From a checkpoint of a small image classifier: patch size [2, 2], batches of 256.
Rows from block 4 of a small image classifier, named by matrix and row number. Rows with one number belong to one neuron. Each number is 128 + 24 x the weight over its row's rms, rounded and kept within 0 to 255. All counts start at 0. After the name is the row's rms in percent of the matrix's.
After each neuron's rows are labels from the 100 images, of 14848, where the neuron reaches its largest size: "top examples" is what is common among them. Only what is clearly more common there than usual is listed. The data: telescope images of galaxies (Galaxy Zoo DECaLS).
# gate: MLP gate (model.blocks.4.mlp.gate.weight, 960x320), inputs 0-319
# fc1: MLP up (model.blocks.4.mlp.fc1.weight, 960x320), inputs 0-319
# fc2: MLP down (model.blocks.4.mlp.fc2.weight, 320x960, transposed), outputs 0-319

gate.142 096 [135  74 116 150 128 140 128 128 131 128 157 102 128 132 147 127  93 128  95 145 144  61 133 128 134 129 149 110 121 143 128 128  80 128 104 113 162 168 135 136 128  71 128 128 130 151  98  97 132  88 109  92 118 109 167 189 125 136 127 128 117 163 128 153 113  99 142 113 169 128 128 108 156 132 126 128 107 128 107  72 152 121 150  93  82  92  61  84 121  79 107 114 128 152 117 150 125 101 129 128 113 128 124 128 128 128 128 134 128 128 198 128 157 107 161 128 157 106 141 174 118 163 128 147 153 128 159  68 128  95 144 118 128 140 128 131 142 161  85 128 128 143 128 143 148 128 162 155 121 133 108 121 106 155 128 150 128 151 107 106 109 166 148 128 175 129 125 170 128 135  97 101  68 138 128 113 128 155 187 127 128  95 128 146 127 106  89  95  98 138  78 128 110 119 177 111 110 147 120 128  93 123 165 140 134 128 128 102 159 128 112 128 165 148 128 136 128 121 161 157 174 152 155  94 128 177 107 114 128 114 128 107 128 128 128 164  76 186  91 128 149 150 111 128 177 132 135 128 114 150 180 140 121 116 108 118 115 145 128 128 147 128 124 175 140 120 128 151  70 128 155 128 128 128  92 128  94 124  95 128  98 128  98 128 123 145  93 113 128 100 163 130 128 128 145 128 128  84 128 109 104 128  94 171 108 128 128 178 128 155 128 150 128 128 128  64 128 128 128 128]
fc1.142 102 [128 128 156 128 102 128 122 124 108 151 132 131 151 115 128 128 137  98 170 144 114 161 100 101 156 151 109 149 108 143 112 105  89 128 128 128  91  72 187 128 156 100 128 153 128 163 128 160 128 152 149 140 134 108 128  96 146  97 103 179 123 128 139 128 138 142 150 137 153 141 125 120 128 146 170  97 128 128 128 116 135 114 185 107 144 161 165  82 108 128 128 128 128 116 120 101  92 128 128 150 145 128 112 128  90 136 150 139 116  84  71  92  93 128 113 128  83 115 128 172 128 109 131 128 116 130 153 175 128 109  88 128 161 103 128 138 136  94 178 152 128 128 116 147  97 133  84  57  93 128  78 128 155  91 108 121 128 128 138 153 175 128 160 128 113  86 140 128  65 124 101 147 180 128 153 142  96 126 128 133 106 164  88 138 128 128 128  96 163 147  97 135 155 106 128  96 128 119 143 111 115 157 128  95 141 123 123  70 108 135 120 109  89 131 129 127 125 128 155  87 131 158 100 175 177 174 124  93 152 128 104 128 153 150 128 132 157  97 151 110 115  91 128 128 107 117 128  87 129  96 128 128 128  90 103 183 162 160 132 128 139 147 133 103 124 128 128 122 176 144 151 128 128 104 128  99 100 155 128 128 151 128  90 109 146  98 159 148 151 110 128 168  97 175 119 128 101 131 186 128 128 164 122 135 111 128 174 154 135 102 128  78 118 117 128 128 128 132 128 128]
fc2.142 102 [102 128 110 128 129 115  76 137 107 121 152 123  94  99 137 177 128  77 110 128 156 184 104 124 121 113 129 168  94 145 137 128 161  93 108 128 160 128 123 143 128 126 128 116 157 129 164 132 128 128 119 128 103  83 162 140 161 156 122 149 128 162 149  93 133 114 128 128  97 171 128 107 141 152 109 142 107  85 128 170 124 165 150 128 128 108  91 128  82 140 128 128 128 128 173  99 128 170 159 135  76 177 128 148 112 151 120 157 171 128  79 128 181 128 114 116 128 128 143  81 116 106 111 159  99 128 128 145 117 108 128 128 136 128 154 119 134 154 105  81 128 128 130  93 107  91 128 117 125  92 128 128 128  94 128 175 128 172 128 157 100 137  72 137 128 128 130 142 187 152 128  52 130 128 128 138 128 128 174 131 120  82 128 116 128 128 128 128 128 171 128 128 147 154 116 161 128 118 164 129 128 128 119 106 128 117 164  78 148 113  97 138 125 137 128 105 171 149 141 153 103 148 128 134 128 128 128 128 149 161 128 116 145 113 176  91 147  95  70 128  78 155 131  94  89 147 118 128 174 128  77 170 102  65 108 128 147 139 126 168 128 128 136 128 128 150 135 128  99 128 125 128  85 148  94 127 165 128 128 174 165 128 104 142 128 133  98 128 121 187 110 128 128 156 128 128 111 111 148 128  98 156 108 149 142 120 127 112 128 166 128 128 140 148 113 119 121 188 130 102]
top examples: edge-on disk: no; spiral arms: yes

gate.492 105 [128 128  78 194 128 120 109 153 142 152 128 118 139 142 177 143 142 154 128 128 136 128 102 106 160 104 128 128 128 128 128 128  84 128  80 167 128 135 128 154 170 128 168 140 100 168 128 128 105 114 128 142 112  75 157 128 128 128 128 133 128  94 168 128 125 150 139 166 128 144  89 128 170  98  96  99 137 114 150 128 116 128 133 159  96 117 119 187 147 128 128  90 128 124 107 122 128 110 153 128 119 128 157 141  85 128 128 144 116 139  89 129 128 128 116 128 128 159 174 128 128 179 128 128 155 128 127 139 115 105 109 135  97 128 112 128 128 137 124 123 107 167 128  93 108 138 128 128  69 128 112 155 128 128 128 166 128 109 169 136 108 128 151 108 118 137 151 128  85 128 127 111 105 146 128 154  99 171 111 128 162 105 118 128 132 148 173  83 155 170 144 184 152 153 128 156 139  99  83 128 109 132 117 128  80 127 162 128 119 118 151 171 191 141 107 173 128 100 133 168 128 123 159 128  86 154  89  50  95 128 114 128  63  93 128 146 128 173 104 128 146 128 144 128 165 128  91 139 128 139 132 185 118 149 116 128 102 125 108 130 101  89 128 124 128 154  86 115 128 128  96  83 132 128  98 156 119 170 112 128 108 128 128 146 160 128 105 170 166 128 128 105  62 106 116 154  67 128 128 142 161 128 106 137 115 109 107 101 121 153 134  94 128 128 128 145  87 128 128 128]
fc1.492 101 [ 86  91 114  89  86 152 121 108 164 128 128 128 134 128  90 128 106 128 128 128 203 172 128 128 110  95 128 191 128 110 121 127 152 141 140 135 157 128 141 137 116 128 105 120 141 128 124 156 128 128 128  96 169 128 105 138 128 151 145 180 128 205 128 116 128 128 155 128 116  86 144  95 128 128 115 128 166 147 169 128 128 144 149 112 152 142 147  76 150 104 143 128 175 103 113 147  84 128 106 103 162 109 100 128 150 130 124  95 152 128 128 150 128 128 128 128 166 145 114  79 168  96 150 128 128 128 139 165 128 104 131 130 117 126 123 145 104 128 128 153 130 138 128 176 128  62 128  98 128 126 162 111 102 113 108 128 182 128  54 128 150 128 128 142 146 128 109 124 169 128 145 164 128  80  92 116 128 128 136 134 108 108 140 152 136 154 136 128 136 128 119  95 118 103 128 128 128 193 177 112 140  71 128 103 184 128 135 128 128  69  97 128 117 128 104 116 125 128 112 110 163  84 128 112 128 106 128 181 148 103 134 107 170 169 116 167 128  77 128 147 100 111 128 127 109 105 128 128 108 104 128 128 118 128 128 128 108 149 128  89  89 128 131 128 156 106 128 128 128 159 163 128 100 137 131  91 154 124  90  80 128 128 128 128  96 148 148 128 136 128 118 171 168 116 119 104 164 101 137 139  74 155 128  94 122 126 195 138 128 128 138 136 172 128 105 128 165 133 138 145]
fc2.492 100 [103  97 111 158  91 128 128 128 137  91 128 153 128 128 128 128 128 128 128 192 128 139 133 169 128  96 103 128 134 125 170 128 128 187 116 128 119 116 117 128 107 114 128 189 128 177 128 145  90 128 128 111 128 128 128 180 128  68 134 124 128 123 128 128 183 197 100 128 128 150 127 182 148 128 147 128  75  98  98 152 112 133 128 128  91 128 156 156 128 128 110 128  96 209  92  97 185 128 128  90 152  98 110 128  61  96 160 166 128 116 104 128 144 128 129 128 128 127 119 128 128 184 128 128 117 128 108 128 115 139 128  69 128 128 152 131 120 109 132 128 102 160 162 128 128 164 128 194 121  94 125 128 128 100 125  97  95 110  94 128 128 132 118 128 113 106 128 142  83 130 128 150 128 142 152  99 128 183 128 158 128 128 128 118  98 128 133 120 116 110 105 122 106 183 154 115 128 155  84 138 135 117 112  97 128 102 146 128 145  67 128 128 125 160 128 112 163 152  56 177 128 128 128 137 157 152 128 128 128 140 127 155 128 128 109 128 120 157 120 106 123  96 125 100 128 128 150 128 116 166 128 144 114 128 158 166 155  81  84 128  97 134 151 124  95 163 128 119 128 137 122 128 139 128 193 151 161 127 135 128 128 108 128 101 128  87 138 112 139 100 126 128 122 173  83 135 128 117 173 135 128 111 149 128 156 122 130 128 147 128 146 128 167 146  97 142 128  85 122 172]
top examples: edge-on disk: no; spiral arms: yes

gate.708 099 [128 102 188  95 131 127 128 108 117 149  77 144  98 110 128 134 116 137 109 173 155  93 186 148 139 155 113 128 128 156 154 128  73 124 112 128 183 128 128 100 128  98 156 182 128 128 128 144 109 140 112 118 128 142 107 128 128 130 124 128  78 100  94 128 141 128 135 147 128  77 135 135 105 128 128  76 128  83 128  97 115 128 128 128 146 128 128 149  78 128  91 170 128 118 121 136 128 105  94 104 115 157 158 132 128 124 128 111 128 128 128 166 145 152 152 109 140 104  80 168  99 158 156 168 128 139 128 128  96 128 147 128  52 151 114 171 128 128 148 156 150 128 129 155 128  99 115 186 148 128 149 131 126 110  68 128 128 162 132 122 128 133 142 125 103  81 164 142 102 166 145 128 115 150 128 172 144 116 159 166 158 152 128 128  89 128  92 143 128 128 164 128  62 133 128 128 155 128 165 128 188 138 128 132 103 128 128 105  81 164 128 151 132 143 128 113 149 139 148 122 174 103 155 178  78  89 101 128  89 128  92 165 128 119 128 180 128 156 106 128 128 128 118 124 128 104 103 105 179 107 128 108 128 131 137 128 115 135 128 104 128 126 174 112 116 104  98 128  91 138 158 128 128 117 111 105  87 128 112 129 128 124 128 141 111 125 150 128  91 177 132 167 141  76 128 101 131  92 128 161 128 153 128 128 157 128 114 116 153 129 154 128 161 106 157 128  91 113  93 127]
fc1.708 093 [128 128 127 123 115 103 120 116  94 120 155 104 156 100 128 140 151 128 128 115 130 128 116 128 109 165  91 128 102 172 128  96 134  81 128 135 115 128 126 124 128  86  88 128  92 128 128 128 150 150 128 166 128 128 105 134 128 163 128 122 155  98 145 131  90  88  96 116 158 120 153 162 165 142 128 170 128 193 139 102 137 128 108  86 128 143 128 125 120 128 131 136 118 128 108 128 110  90 128 128 128 120 133  92 128 122 160 128 127 121 159 131 128 128 128 137  94 139 100 121 128 107 139 128 128 109 128  91 128 128 136 128 128  91 151  96 128 128 170 158 103 114 115 123 153 175  93 166 136 150 128 149 128 116 143 177 115  67 120 153 128 128 128 150 117 140 173 128  75 137 128 128 112 128 128 128 128 124  64 153 148 166 196 117 143 128 172  91 185  77 101 111 135 172 128 148  72 128 115 141 113 106  96  96 128 183 171 104 173 147 128 141 128  86 128  85 116 183 124 136 128 152 113 128 141 163 128 128 128 124 168 174 103 123 108  85 128  83 128 128 128 166 138 128 168 128 107 136 103 139 132 156 128 175 101 128 169 150 128 118  97 101  87 128 132 159 128 128 182 130 128 118 128 165 128 142 128  91 111 128 128 128 128 128 134 110 143 128 114  92 102 125 116 128 102  94 128  91 191 128 110 125 128 125  83 128 172 169 135  63 167 128 120  93  95 119 133 116 139 175]
fc2.708 128 [ 99  68 128 128 146 128 128 104 157 192 132 141  87 128 161 156 157 151 151 128 148 142 132 128 128 173 115 163 111 128 138  96 105 145  92 167 165 128 136 166 124  92  89 128 128 171 128 128 148 147 128 128 136 143 128 128 121 128  91 149  67 128 111 123 128 148 127 134  99 128 128 128 128 133  91 125 134 157 111 128  99 130 148 105 123 163 107 128 128 100 105 128 128 132 131 155 128 163 158 121  85 128 104 158 155 121 128 111 157 128 127 139 151 128 163  85 171 132 128  91  91 132 128 118 173 136 142 123 122 137 159 144  91 145 157  97 124 128 152 138  95 128 128  99 128 163 156 128 128  95 128 182 113  72 138 164 128  95 120 154  98 128 161  88 141 100 141 128 128 188 173 128 128 112 128 156 128 143 111 151 124 164 128 128 128 133 174 103 128  97 140 128 110 128 134 128 100 105 128 128 106  70 157 123 136 111 125 170 128  84 106 105  52 117 148 128  91 150 123 128 128 101 143 155  96 128 128  83 128 129 155 128 140 122 128 127 128 128 177 159  93 128 133 102 128  84 147 128 114 128 107 167 143  97 101 143 135 143  95 106 129 128 168 152 128 167 128 128 128 128 128 156 189 102 107 124 128 130 144 128 157 128 104 116 128 174 128 137 128 125  76 128 115 128  93 124 128 174 128  72  91 128 160 128 148 133  66 111 115 115 128  93  99 162 146 128 194 151 100 165]
top examples: spiral arms: yes

gate.600 091 [145 100 128 128 128 164 128 143 128 108  81 128 119 165  63  93 121 128 128 128 128 120  88 110 180 102 111 157 136 128 143  73 128 119 129  94 114 152 109 111 134 155 128 128 100 128 142 152 128 128 109  92 186 120 138 128 128 128 164 151 128 128 143 134 178 165 128 143 128 113 119 128 128 137 154 128 128 143  94 152 191 116 128 153 112 142 128 147 174  98  90 128 128 104 147 173 139 128  72 116 170 128 168 149 103 132 114  85 107 128 124 101 128  88  77 162 197 107 112 125 150 101 128 136 128 145 138 111  78 135  92 123 128 128  86 179 134 137 112  75 104 145 128 167 107  74 163 128 128 139 115 158 128 128 103 148  94 128 128 128 128 128 128 188 146 140 128 116 128 179 128 128 141 168 154  88 147 128 128 108  90 144 128 128 141 184 128 117 162 117 113 160 128 128 110 142 173 142  70 134 143 104 115  67 107 128 128 128 128 128 159 137 107 105 121 115 120 126 149 120 102 145 109 128 146 167 107 128 137 147 108 128 188 128 138 129 116  81 128 138 140 124 128 118 128 137 110 128  97 128 110 142 128 118 128 142 128 128 135  87 128 131 133 105  83 114 126 171 109 128 128 173 128  99 162 145 128 128 134  89 128  93 128 157  98 182 128 128 113 104 128  86 128 128 139 123 128 128 164 128 141 156 127 144 141 174 161  73 159 148 174 125 142 114 149 128 128 154 167 157]
fc1.600 097 [128 126 145 128 129  87 105 128 106 167 107 128 146 128  96 104 102 128 104 168 165 128 147 136 144 106 146 121 146 110 128 128 128 109 139  79 163  99 128 119 110  91 119 149 128 109 134 129  82 161 180 161 116 102  95  96 128 153 109 117 127  83 173 128 128 112 146 118 131 128 128 128 123 147  99 128 128 118 106 155 114 109 128 128 152 182 122 102 162 156 111 128 128 128 128 160 180 128 113 177 155 128 133 117 125 176  99 186 123 168  76 161 149 114 160  49 128 156  65 128 128 120 146  67 131 149 153 128 128  76 186  98 128 136 130 128 141  95 102 159  77 120 132 128  89 115  96 103 128 144 165 128 110 156 119 128 130 161 153  94 133 102  86 146 102 128 135 123  99 144 105 128 157 128 134 151 146  76 144 103 128 128 149 157 128 125  97 138 140 139 128 105 128 101 128 108 124 145  89 165 128  79 182 168 127 173  93 176 132 101  90 130  99 117 132 139 128  97 129 124 134 128 128 125 101 128 128 105 107 158 128 157  96 128 128 128 105 128 177 128 123 128 168 148 153 128 155 128 116 145 128 128 119 128  90 128 171 118 128 100  99 159 166 134 130 109  88 105 155 131 122 128 137 161 121 128 149 128 103 101 143  97  95 175 150 158 128 157 128 135 108 160 128 158 132 128 109 146 114 137  84 129 118 117 128 128  88 128 128 160 106 128 128 125 119 151  75 147 128 158]
fc2.600 098 [124 138  95 128 182 137 152 107  91 121 151 113 126 154 128 128 128 170 104 128 127 128 128 128 128 152  96 128 145 128 132 109 128 142  97 128 129 128 128 126 128 151  88 117 160  86 162 128 128 119 128 106 128 128 101  86  76 135 131 128 162 144 119 128 101 128 128 128 137 128 128 128  97 150 119 152  85 172 102 128 104 112 168 128 123 137 124 128 129  95 128 128  95 128 128 128 141  99 105 128  96 130 142 128 107 155  74 128 143 142 191 127 128 157 128 111 142 190 126 141 128 137 128 122  52 103 117 105 128 183 119 174 152 128 128  71 128 111 128 179 128 105 132 139  92 130 128 169 142 121 144 116 140 153  89 155 164 115 148 100 139 176 143 128 128  96 114 176 128 117 162 128  81 163 138 159 164 130 111 128 128 128 128 128 152 142 101  87 149 109 128 128 128 122 128 128 166 141 128 178 117 123  97 147 132 170 115  84 120 118 136 105 128 128 154 128 128  51 128 128 114  78  94 175 128 163 153 175 156 128 107 134  99 103  94 174  77 114 128 164 123  90 152 114 128 128 138 144 155  96  92 179 153 176  73 143  85 156 128 147 100 167 128 157 115 128  99 151 137 128 113 146  96 128 107 128 128 157 163 128 128 113 128 118 102 113 126 128  98 128 128 128 106 119 156 123 134 128  97 106 158 112 158  96 128 128 151 129 101 166 114 128 128 104 153 104 171  76 105 151]
top examples: spiral arms: yes

gate.546 101 [128 119 152 168 159 112  90 154 181 114 114 158 128  86 170 119 175 128  97 116 128  88 104 163 102 138 136 128 128 143  96 106 128 102  79 158 190 105 128 128 128 117 147 115  94 144 128 135  92 128 116 119 131 139 128 139 128 143 128 128 118 128 108  84 141 123 137 128 137 128 128 122 113 137 128 117 150  88 152 128 128 104 161 146 215 178  85 128 159 128  68 191 128 145  98 114 128 147 116 145 151 128 148 151 128 133 117 134 128  74  96  91 117 144 201 115 128  98 101 165 128 128 134 128 193 103  75 134 128 150 128 131 146 105 102 174  89 107 132 150 117  86 123 128 128 128 169 142 149  73 142 154 102 128 146 135 128 100 128 128 128 122  88 141 157 106 149 102 131 124 163 128  81 128 128 128 128 128 131  94 147 139 128 103 128 122 148 135 109 123 149 128 113 150 153 134 128 128 108 112  89 128 164 128 128 172 170 188 107 107 128 128 128 128 147 152 169 171 157 107 102 111 156 128 141 154 128 110 132 166 147 128 124 128  71 128 123 135 128 107 148 128  67  53 146 156 122 125 139 146 128 168 173 152 128  89  93 128 111 153 157 128 127 128 125 104 111 128 151 133 109 144  66 134  88 116 128 134 146 129 128 128 128 103 117  89 128 144 127 100  76 128 139 121 128 126 102 141 144 135 117  95 128 128 128 154 128 116 128 128 128  90 128 107 128 107 128 128 142 118]
fc1.546 101 [ 97 128 142 127 176 136 128  54 150 128  82 128 150 142  96 128  70 128 128 128 123 128  74 132 128 174 176 105 126 103 128 128 128 105  88 146 107 151 177 128 128  88 128 138 119 163 110  63 128 115 132 128 128 126 128 128 137 122 128 154 128 128 128 128 113 110 141 160 128 168 132 128 145  99 113 108 128  90 128 114 127 128 149 128 124 118 145 107 149  90 153 140 146  85 132 134 186 128 142 158 147 148 110 156 104  58 174 128 107 128 128 113 128 161  99 153 116  72 161 128 123 148 104  95  85 137 120 128 128 160 128 128 170 128 128 128 166 150 128 128 128 115 148 126 136 128 182 168 128 168  87 111 128 128 109  66 177 152 153 152 128 200 135 150 155 128 160 121 140 155 145 128 149 128 128  99 174 128 128 146 128  90 109 128 128 128 128 153 150 202 128 128 115 128 109  95 128 128 129 137 152 186 111  87 143 128 102 116 145 128 146 168 143 128 130 110  86  85 143 108 121 128 102 132 128 120 103 116 128  96 148 124 117 156 175 121  83 141  88 108 128 143 128 138 123 128 126  96 155 128  93 119 162  85 154 148 128 101 128 103 117 128 128 128 128 128 136 128  89 148 128  95 153  97 128 112 108 128 128  97 116 128 137 131 125 128 120 128 100 128 170 104 128 103 128 128 128 171 119 128 112 185 128 128  58 141 176 122 111 127 119 144  96 156 139 110 161 111 128  95]
fc2.546 098 [100  71 140 143 128 146 116 148 161 128 143 172 136  82 102 111 115 128 167 119 153 128 160 104 108 142 123  98 128 128 109  73 114 183 115 128 149 128 142 175 128 128 156 144  85 128 128 128 104  79 155 128 128 117 112 105  92 128 128  93 101 125 116 126 118 128 166  96 138 148 110 137 167  79 113 145 142 111 128 128 151 164 121 128  91  90 107 128  86 174 128 108 161 151 140 128 163 131 128 128 136 163 128 168 128 129 166 128 135 128 102 128  83 127 128 107 132 139  84 113 132 128 105 154 119 128  85 154 134 153 128 128 129 144 118 128 107 113 157 128 128  54 161 128 115 117 132 128  56 128 123 156 128 128  80 132 115 128 126 149 121 129 160 128 131 143 160 129  98 128 117 128 107 128 146 100 159 136 128 124  73 200  89 117 128 129 147  89 128 134 155 129 119 128 140 128 160 123 110 142 128 109 108  92 128 155 128 105  96 146 120  92 120 133 145 151 114 128 128 128 146 128 128  90 124  93 133 128  96 128 128  92 153  93 146 172 184  99 128 132 128  82  99 127 178 131 153 106 164 128 148 160 128 153 128 128 128 128 148 128 128  97 122 128 192 128 179 140 156 153 106 146 134  62 151 107 109 137 154 114 164 128 125 128 105 161 106 128  94 128 117 162  86  97 168 185 159 151 174 160 114 104 128 106 128 149 128 128 148 110 109 149 167 123  97 137 134 128 133  77]
top examples: edge-on disk: no; spiral arms: yes; bulge size: small

gate.119 097 [129 128 132 124 128 180 130 136 128 135 128  67 128 128 163 131 174 117  77 135 128 117  95  98 128 168 119 154 128 168 141 128 128  99 133  94 150 128 118 128 128 117 128 133 110 163 128  73 104 128 157 146  93 168 105 152 228 128 128  90 140 128 128 104 147 116 133 124 168 133 156 128 135 128 128 159 187 128 128 142 160 144 142 128  70  82 128 152 128 128 128 161 115 128 128 146 158 128 102 128 102 127 128 128  77 128 135 159 113 137  69 110 128 128 173 107 131 128 128 114 128 173 128 103 127 101 128 106 125 176 110 128  88 171 134 166 168 124  96 128 120 128 128  94 128 128 115 110 120 149  97 128  86 128 153 101 128  86  85  94 128 190 139 130 174 128  88 128 128 117 128  99 166 164  83 155  88 128 128 128 115 173 126 105  82 155 161 128  90 152 128  80 128 128  68 147 137 139 111 153 128 128 128 136  83 122 128 102 105 122 128 128 128 116 114 134 128 141 128 128 132 103 106 148 128 129 128 128 128 128 122 128  54 140 159 106 174 128 128  86 154 120 114 128 128 145 131 157 147 153 160 104 105 128 163 144  99 162 128 128 128 121 128 153 129 104 163 122 132 153 191 128 137 129 121 195 128 124 128 128 128 128  77 111 128 100 159 128 109 128 139 110 184 128 117 128 128 115 115 125 120 152 128 118 128 102 163 128 128 131 133 112  90 128 161 128 148  92 129 107]
fc1.119 103 [128 128 149  91 157 180 129 110 149 128 139 100  89 109 175 109 163 128 101 128 128 171  73 177 152 150 141 108 112 162  98 128 132 128 128 143 128 163 128 139 128 116 128 115 133  87 109  86 128 163 140 128  92 138 108 128 188 127 148  88 147 128 128 128 102 118 105 128 136 128 128 128 109  85 139 128 195 128 123 167 128 128 153 103 117 158 128 124 121 128 158 143 130 185 128 162  94 128 132  84  91 128 168 128  89  65  98 128 117 126 128 128 143 160 148 128  73 142  93  80 129 146 115 128 147 127 128 128 128 128 120 158 197 158 142 152 161 150 128 153 131 128 128 103 134 158 128  84 115 134  66 148 146 128 109 113 128 124 128 146 141 111 155 100 128 141  69 138 104 128 128 116 128 161 186 161 150 128 154 128 123 133 102  72 128  83 107 154 135 138 128 128 128 128 128 141 128 128 128  76 128  66 128 166 128 136 106 111 128  74 150 103 128 128 121 113 168 128 103 170 140 128  97 149 128 137 128 165 128 146 128 162  88 138  95 130 150 128  82 128  93  89 128 164 128 143 128 107  86 145 128 115 128 121 128 136  98  98 128 128 150 148 128 148  69  80 128 153 128 128 128 152 128 140 128 191 128 133 155 155 139 128 105  90 178 128 135 128 128 112  96 128 108 125 106 128 102 149 145 128  81 151 152 150 128 136 128 128 128 128 159 128 116 159 128 128 128  87 128 148]
fc2.119 086 [195 131 145 128 123 158 138 152  97 128 128 143 151 128 154 157 128 128 128 149 110 128 114 128 147 151 128  89 128 116  73 112 128 173 179 166  77 128  98  84 118 106 123 144  78 111 128 132 167 128 102  85 125 128 139 134 128 139  72 128 128 130 108 107 131 157  83  99 176 128 128 100 128 111 109 103 149 128 128 100 153 137 143 111 131 170 152 128 100 104 128 157 155  67 128 128 137 128 139 128 128 147 147 128 159  87 128 108 160 159 144 149 144 128 128 129 128 128 107  99  95 156 120 128 175 166 143 128 201 105 154 155 111 128 167  88  83 128 117 128  89 128 166 137 134 149 128 128  93 128  85  83 128 128 138 142 118 128 107 154  90 128 128 129 141 163 181 128  94 128 102 146 128  91 114 176 137 121 128 140 128 136 128 136 143 102 142 128 122  89 151 158 125 139 107 127 128 128 168 119 127 103 128 128 138 153 151 128 128 158 112 128 102 172 176 165 128  94  83 128 143 101 132 141 127 142 128 140 127  99 105 130 128 128 128  79 122 143 108 176 128  99 118 155 127 159 128 128 103 146 109 128 133 128  84 128 153 132  86 108 128 128  72 102 150 147 119 172 157 160 111 128 104 127  86 153  57 120 183 100 192 148 111 100 103 110 161 130 107 128 113 128 125 151 128 137 153 128 128 128  99  94 128 128 116 190 169 128 140 105 118 128 112 128 131 128 143 128  96 113]
top examples: edge-on disk: no; spiral arms: yes; bulge size: small

gate.437 098 [148 132 128 157 128 116 128 159 128 128 128 151 128  81 128  86 101 115 152 101 107 133 128 195  98 141 158 128 157 122 114 181 105 132 158 128 128 123 164 128 128 132 145 163 165 133 145 183 142 165 128 141 150 128 128 105 125 174 128 128 156 110 128 130 128 128 128 146 144 128  73 128 128 128 128 128 128 101 133 128 125 146 128 128 147 128 113 152 128 116 154 128 128  64 128 128 128 128 161 103 128  86 139 153 128 128  83 128 128 128 175 131 136 128 131 128 154 150 128 152 115 170 128 132 128 120  84 107  70 123 163 165 154 106 102 139 128 128 128 128 112  83 174 128 105 153 128 186  93 128 128  92 108 172 128 137 152 116 148  53 100 148 173  95 165  77 129 128 115 104  89 103 128 109 165  98 111 128 135 156 111 158  88 126 169 136 148  58 128 128 128 147 135 160 141 141 128  92 122 111 128 128 155 181 111 128 128 128 108  93  91 120 116 120 151 128 118  79 150 128 119 128 105 128 128 105 140 128  73 103  61 122 148 128 129 178 111 104 128 155 128  92 132 128  79  91 138 142 128 128 135 149 118 112 128 113 103 136 151 128 128 159  90 124  97 128 128 122 128 128 128 128  83 107 134 116 152 149 128 128 141 108 137 128 184 128 112 128 132 113  97  74 103 107 144  89  94 184 128  75  86 145  99 111 122  97 109 173 158 128 129 128 128 151 146 127 128 105  97 128]
fc1.437 104 [111 128 135 128 128 128 124 128 104 192  77 128 128 128 114  72 150 120 169 128 140 157  55 156 120 112 140 161 128 128 128 157 125 128 155 140 132 128 128 128 165 128 150 127 109  87 163 129 124 183 117 146 128  82 192 131 198 139 112  93 152 168 150  84 175 128 158 118 176  68 139 128 138 152 112 132  96 151  93 128 116 128 120  96 135 177  72 116  85 125  96  92 128 128 119 102 139 128 151 107 123 128 128 128 141 128 128 137 109 170  92 138 128 145 157 154 181  85 142 128 146 160 128 113 136 141 128 172 129 128 179 121 175 128 113 126  71 100 128 128 159 129 152 129 128 128 111 128  59 172 128 128 104 128 113 139 128  85 128 152 137 115 149 152 148 128  99 128 128 174 128 100 138 145 111 130 107 154 111 105  97 116  99 128 128 128 156 128 128 162 117 105 185 128 128 141 102  89 113 118 128  95 149 128 143 128 128  98 128 147 116 128 117 129 164 123 128 100 108 128 199 117 159 146 141 110 155 128 128 150 128 137 128 151 128 136 145 148 163 128  98  98 141 133 101 128  69 113 110 128  79 128 123 160 186 128 128 128 128 128 143 168 128  99  96 128 116 128 106 131 128 125 102  91 175 156 128 120 100 123 122 102 168 122 151 128  74 160  90 128 128 125 116 105 139 123 128 128 128 142 141 118  95 143 128 128 123 128 128 104 150 128 117 128 101 153 164 128 143 128]
fc2.437 087 [ 90  30 128 143  88 150 152 103 128 128  95 160 128 128 166 132 200 126 159 105 128 155 128 128 128 128 128 142 128 131 128 115 146  99 132 118  90 128 114 108 115 117 128 128 156 109 148 128 128 101 129 153 113 115 162 128 128 160 128 121 148 139  98 148 163 120 106 128 193 124 128 159 119 152 140 128 115 118 126  97 128 128 130 159 125 153  89 102 128  93 128 142 114  77 166 155 105 104 131 128 136 173 128 128 128 140 130 128 158 128 128 147 146 128 159 147 128 174 149  91 135 101 141 153 128 128 128 109  92 118 137  86  96 161 138 128 120 164 121 115 128 122 155 146  82 163 128 128 128 128  50 128  79 128  63 183 110 123 118 117 124 119 128 119 167 164 149 108 128 183 140 170 145 142 128 128 128 157 128 166 128 177 123  92 126 128 128  83 115 126 145 128 156 128 100 128  88 153 164 128 133  80 128 128 131 128 136 128 138 128 128 183 115 146 139  93 107 104 128 117 140 128 128 162 144 128 152 119 128 151 171 176 116  88 148  77 183  98 149 128 146 128 128 128 128 128 128  94 128 128 128 128 115 123 148 154 128 128 172 172 128 157 120  90  86 128 128  83 126 154 128 143 128 128 111 152 128 156 160 123  83 113  88 117  93 150 128 163 128 128 106 128 109  80 128 128  92 128 121  89 112 128 146 142 128  93 184 138  96 128 107 112  69 137 128 128 152 128 153 140]
top examples: edge-on disk: no; spiral arms: yes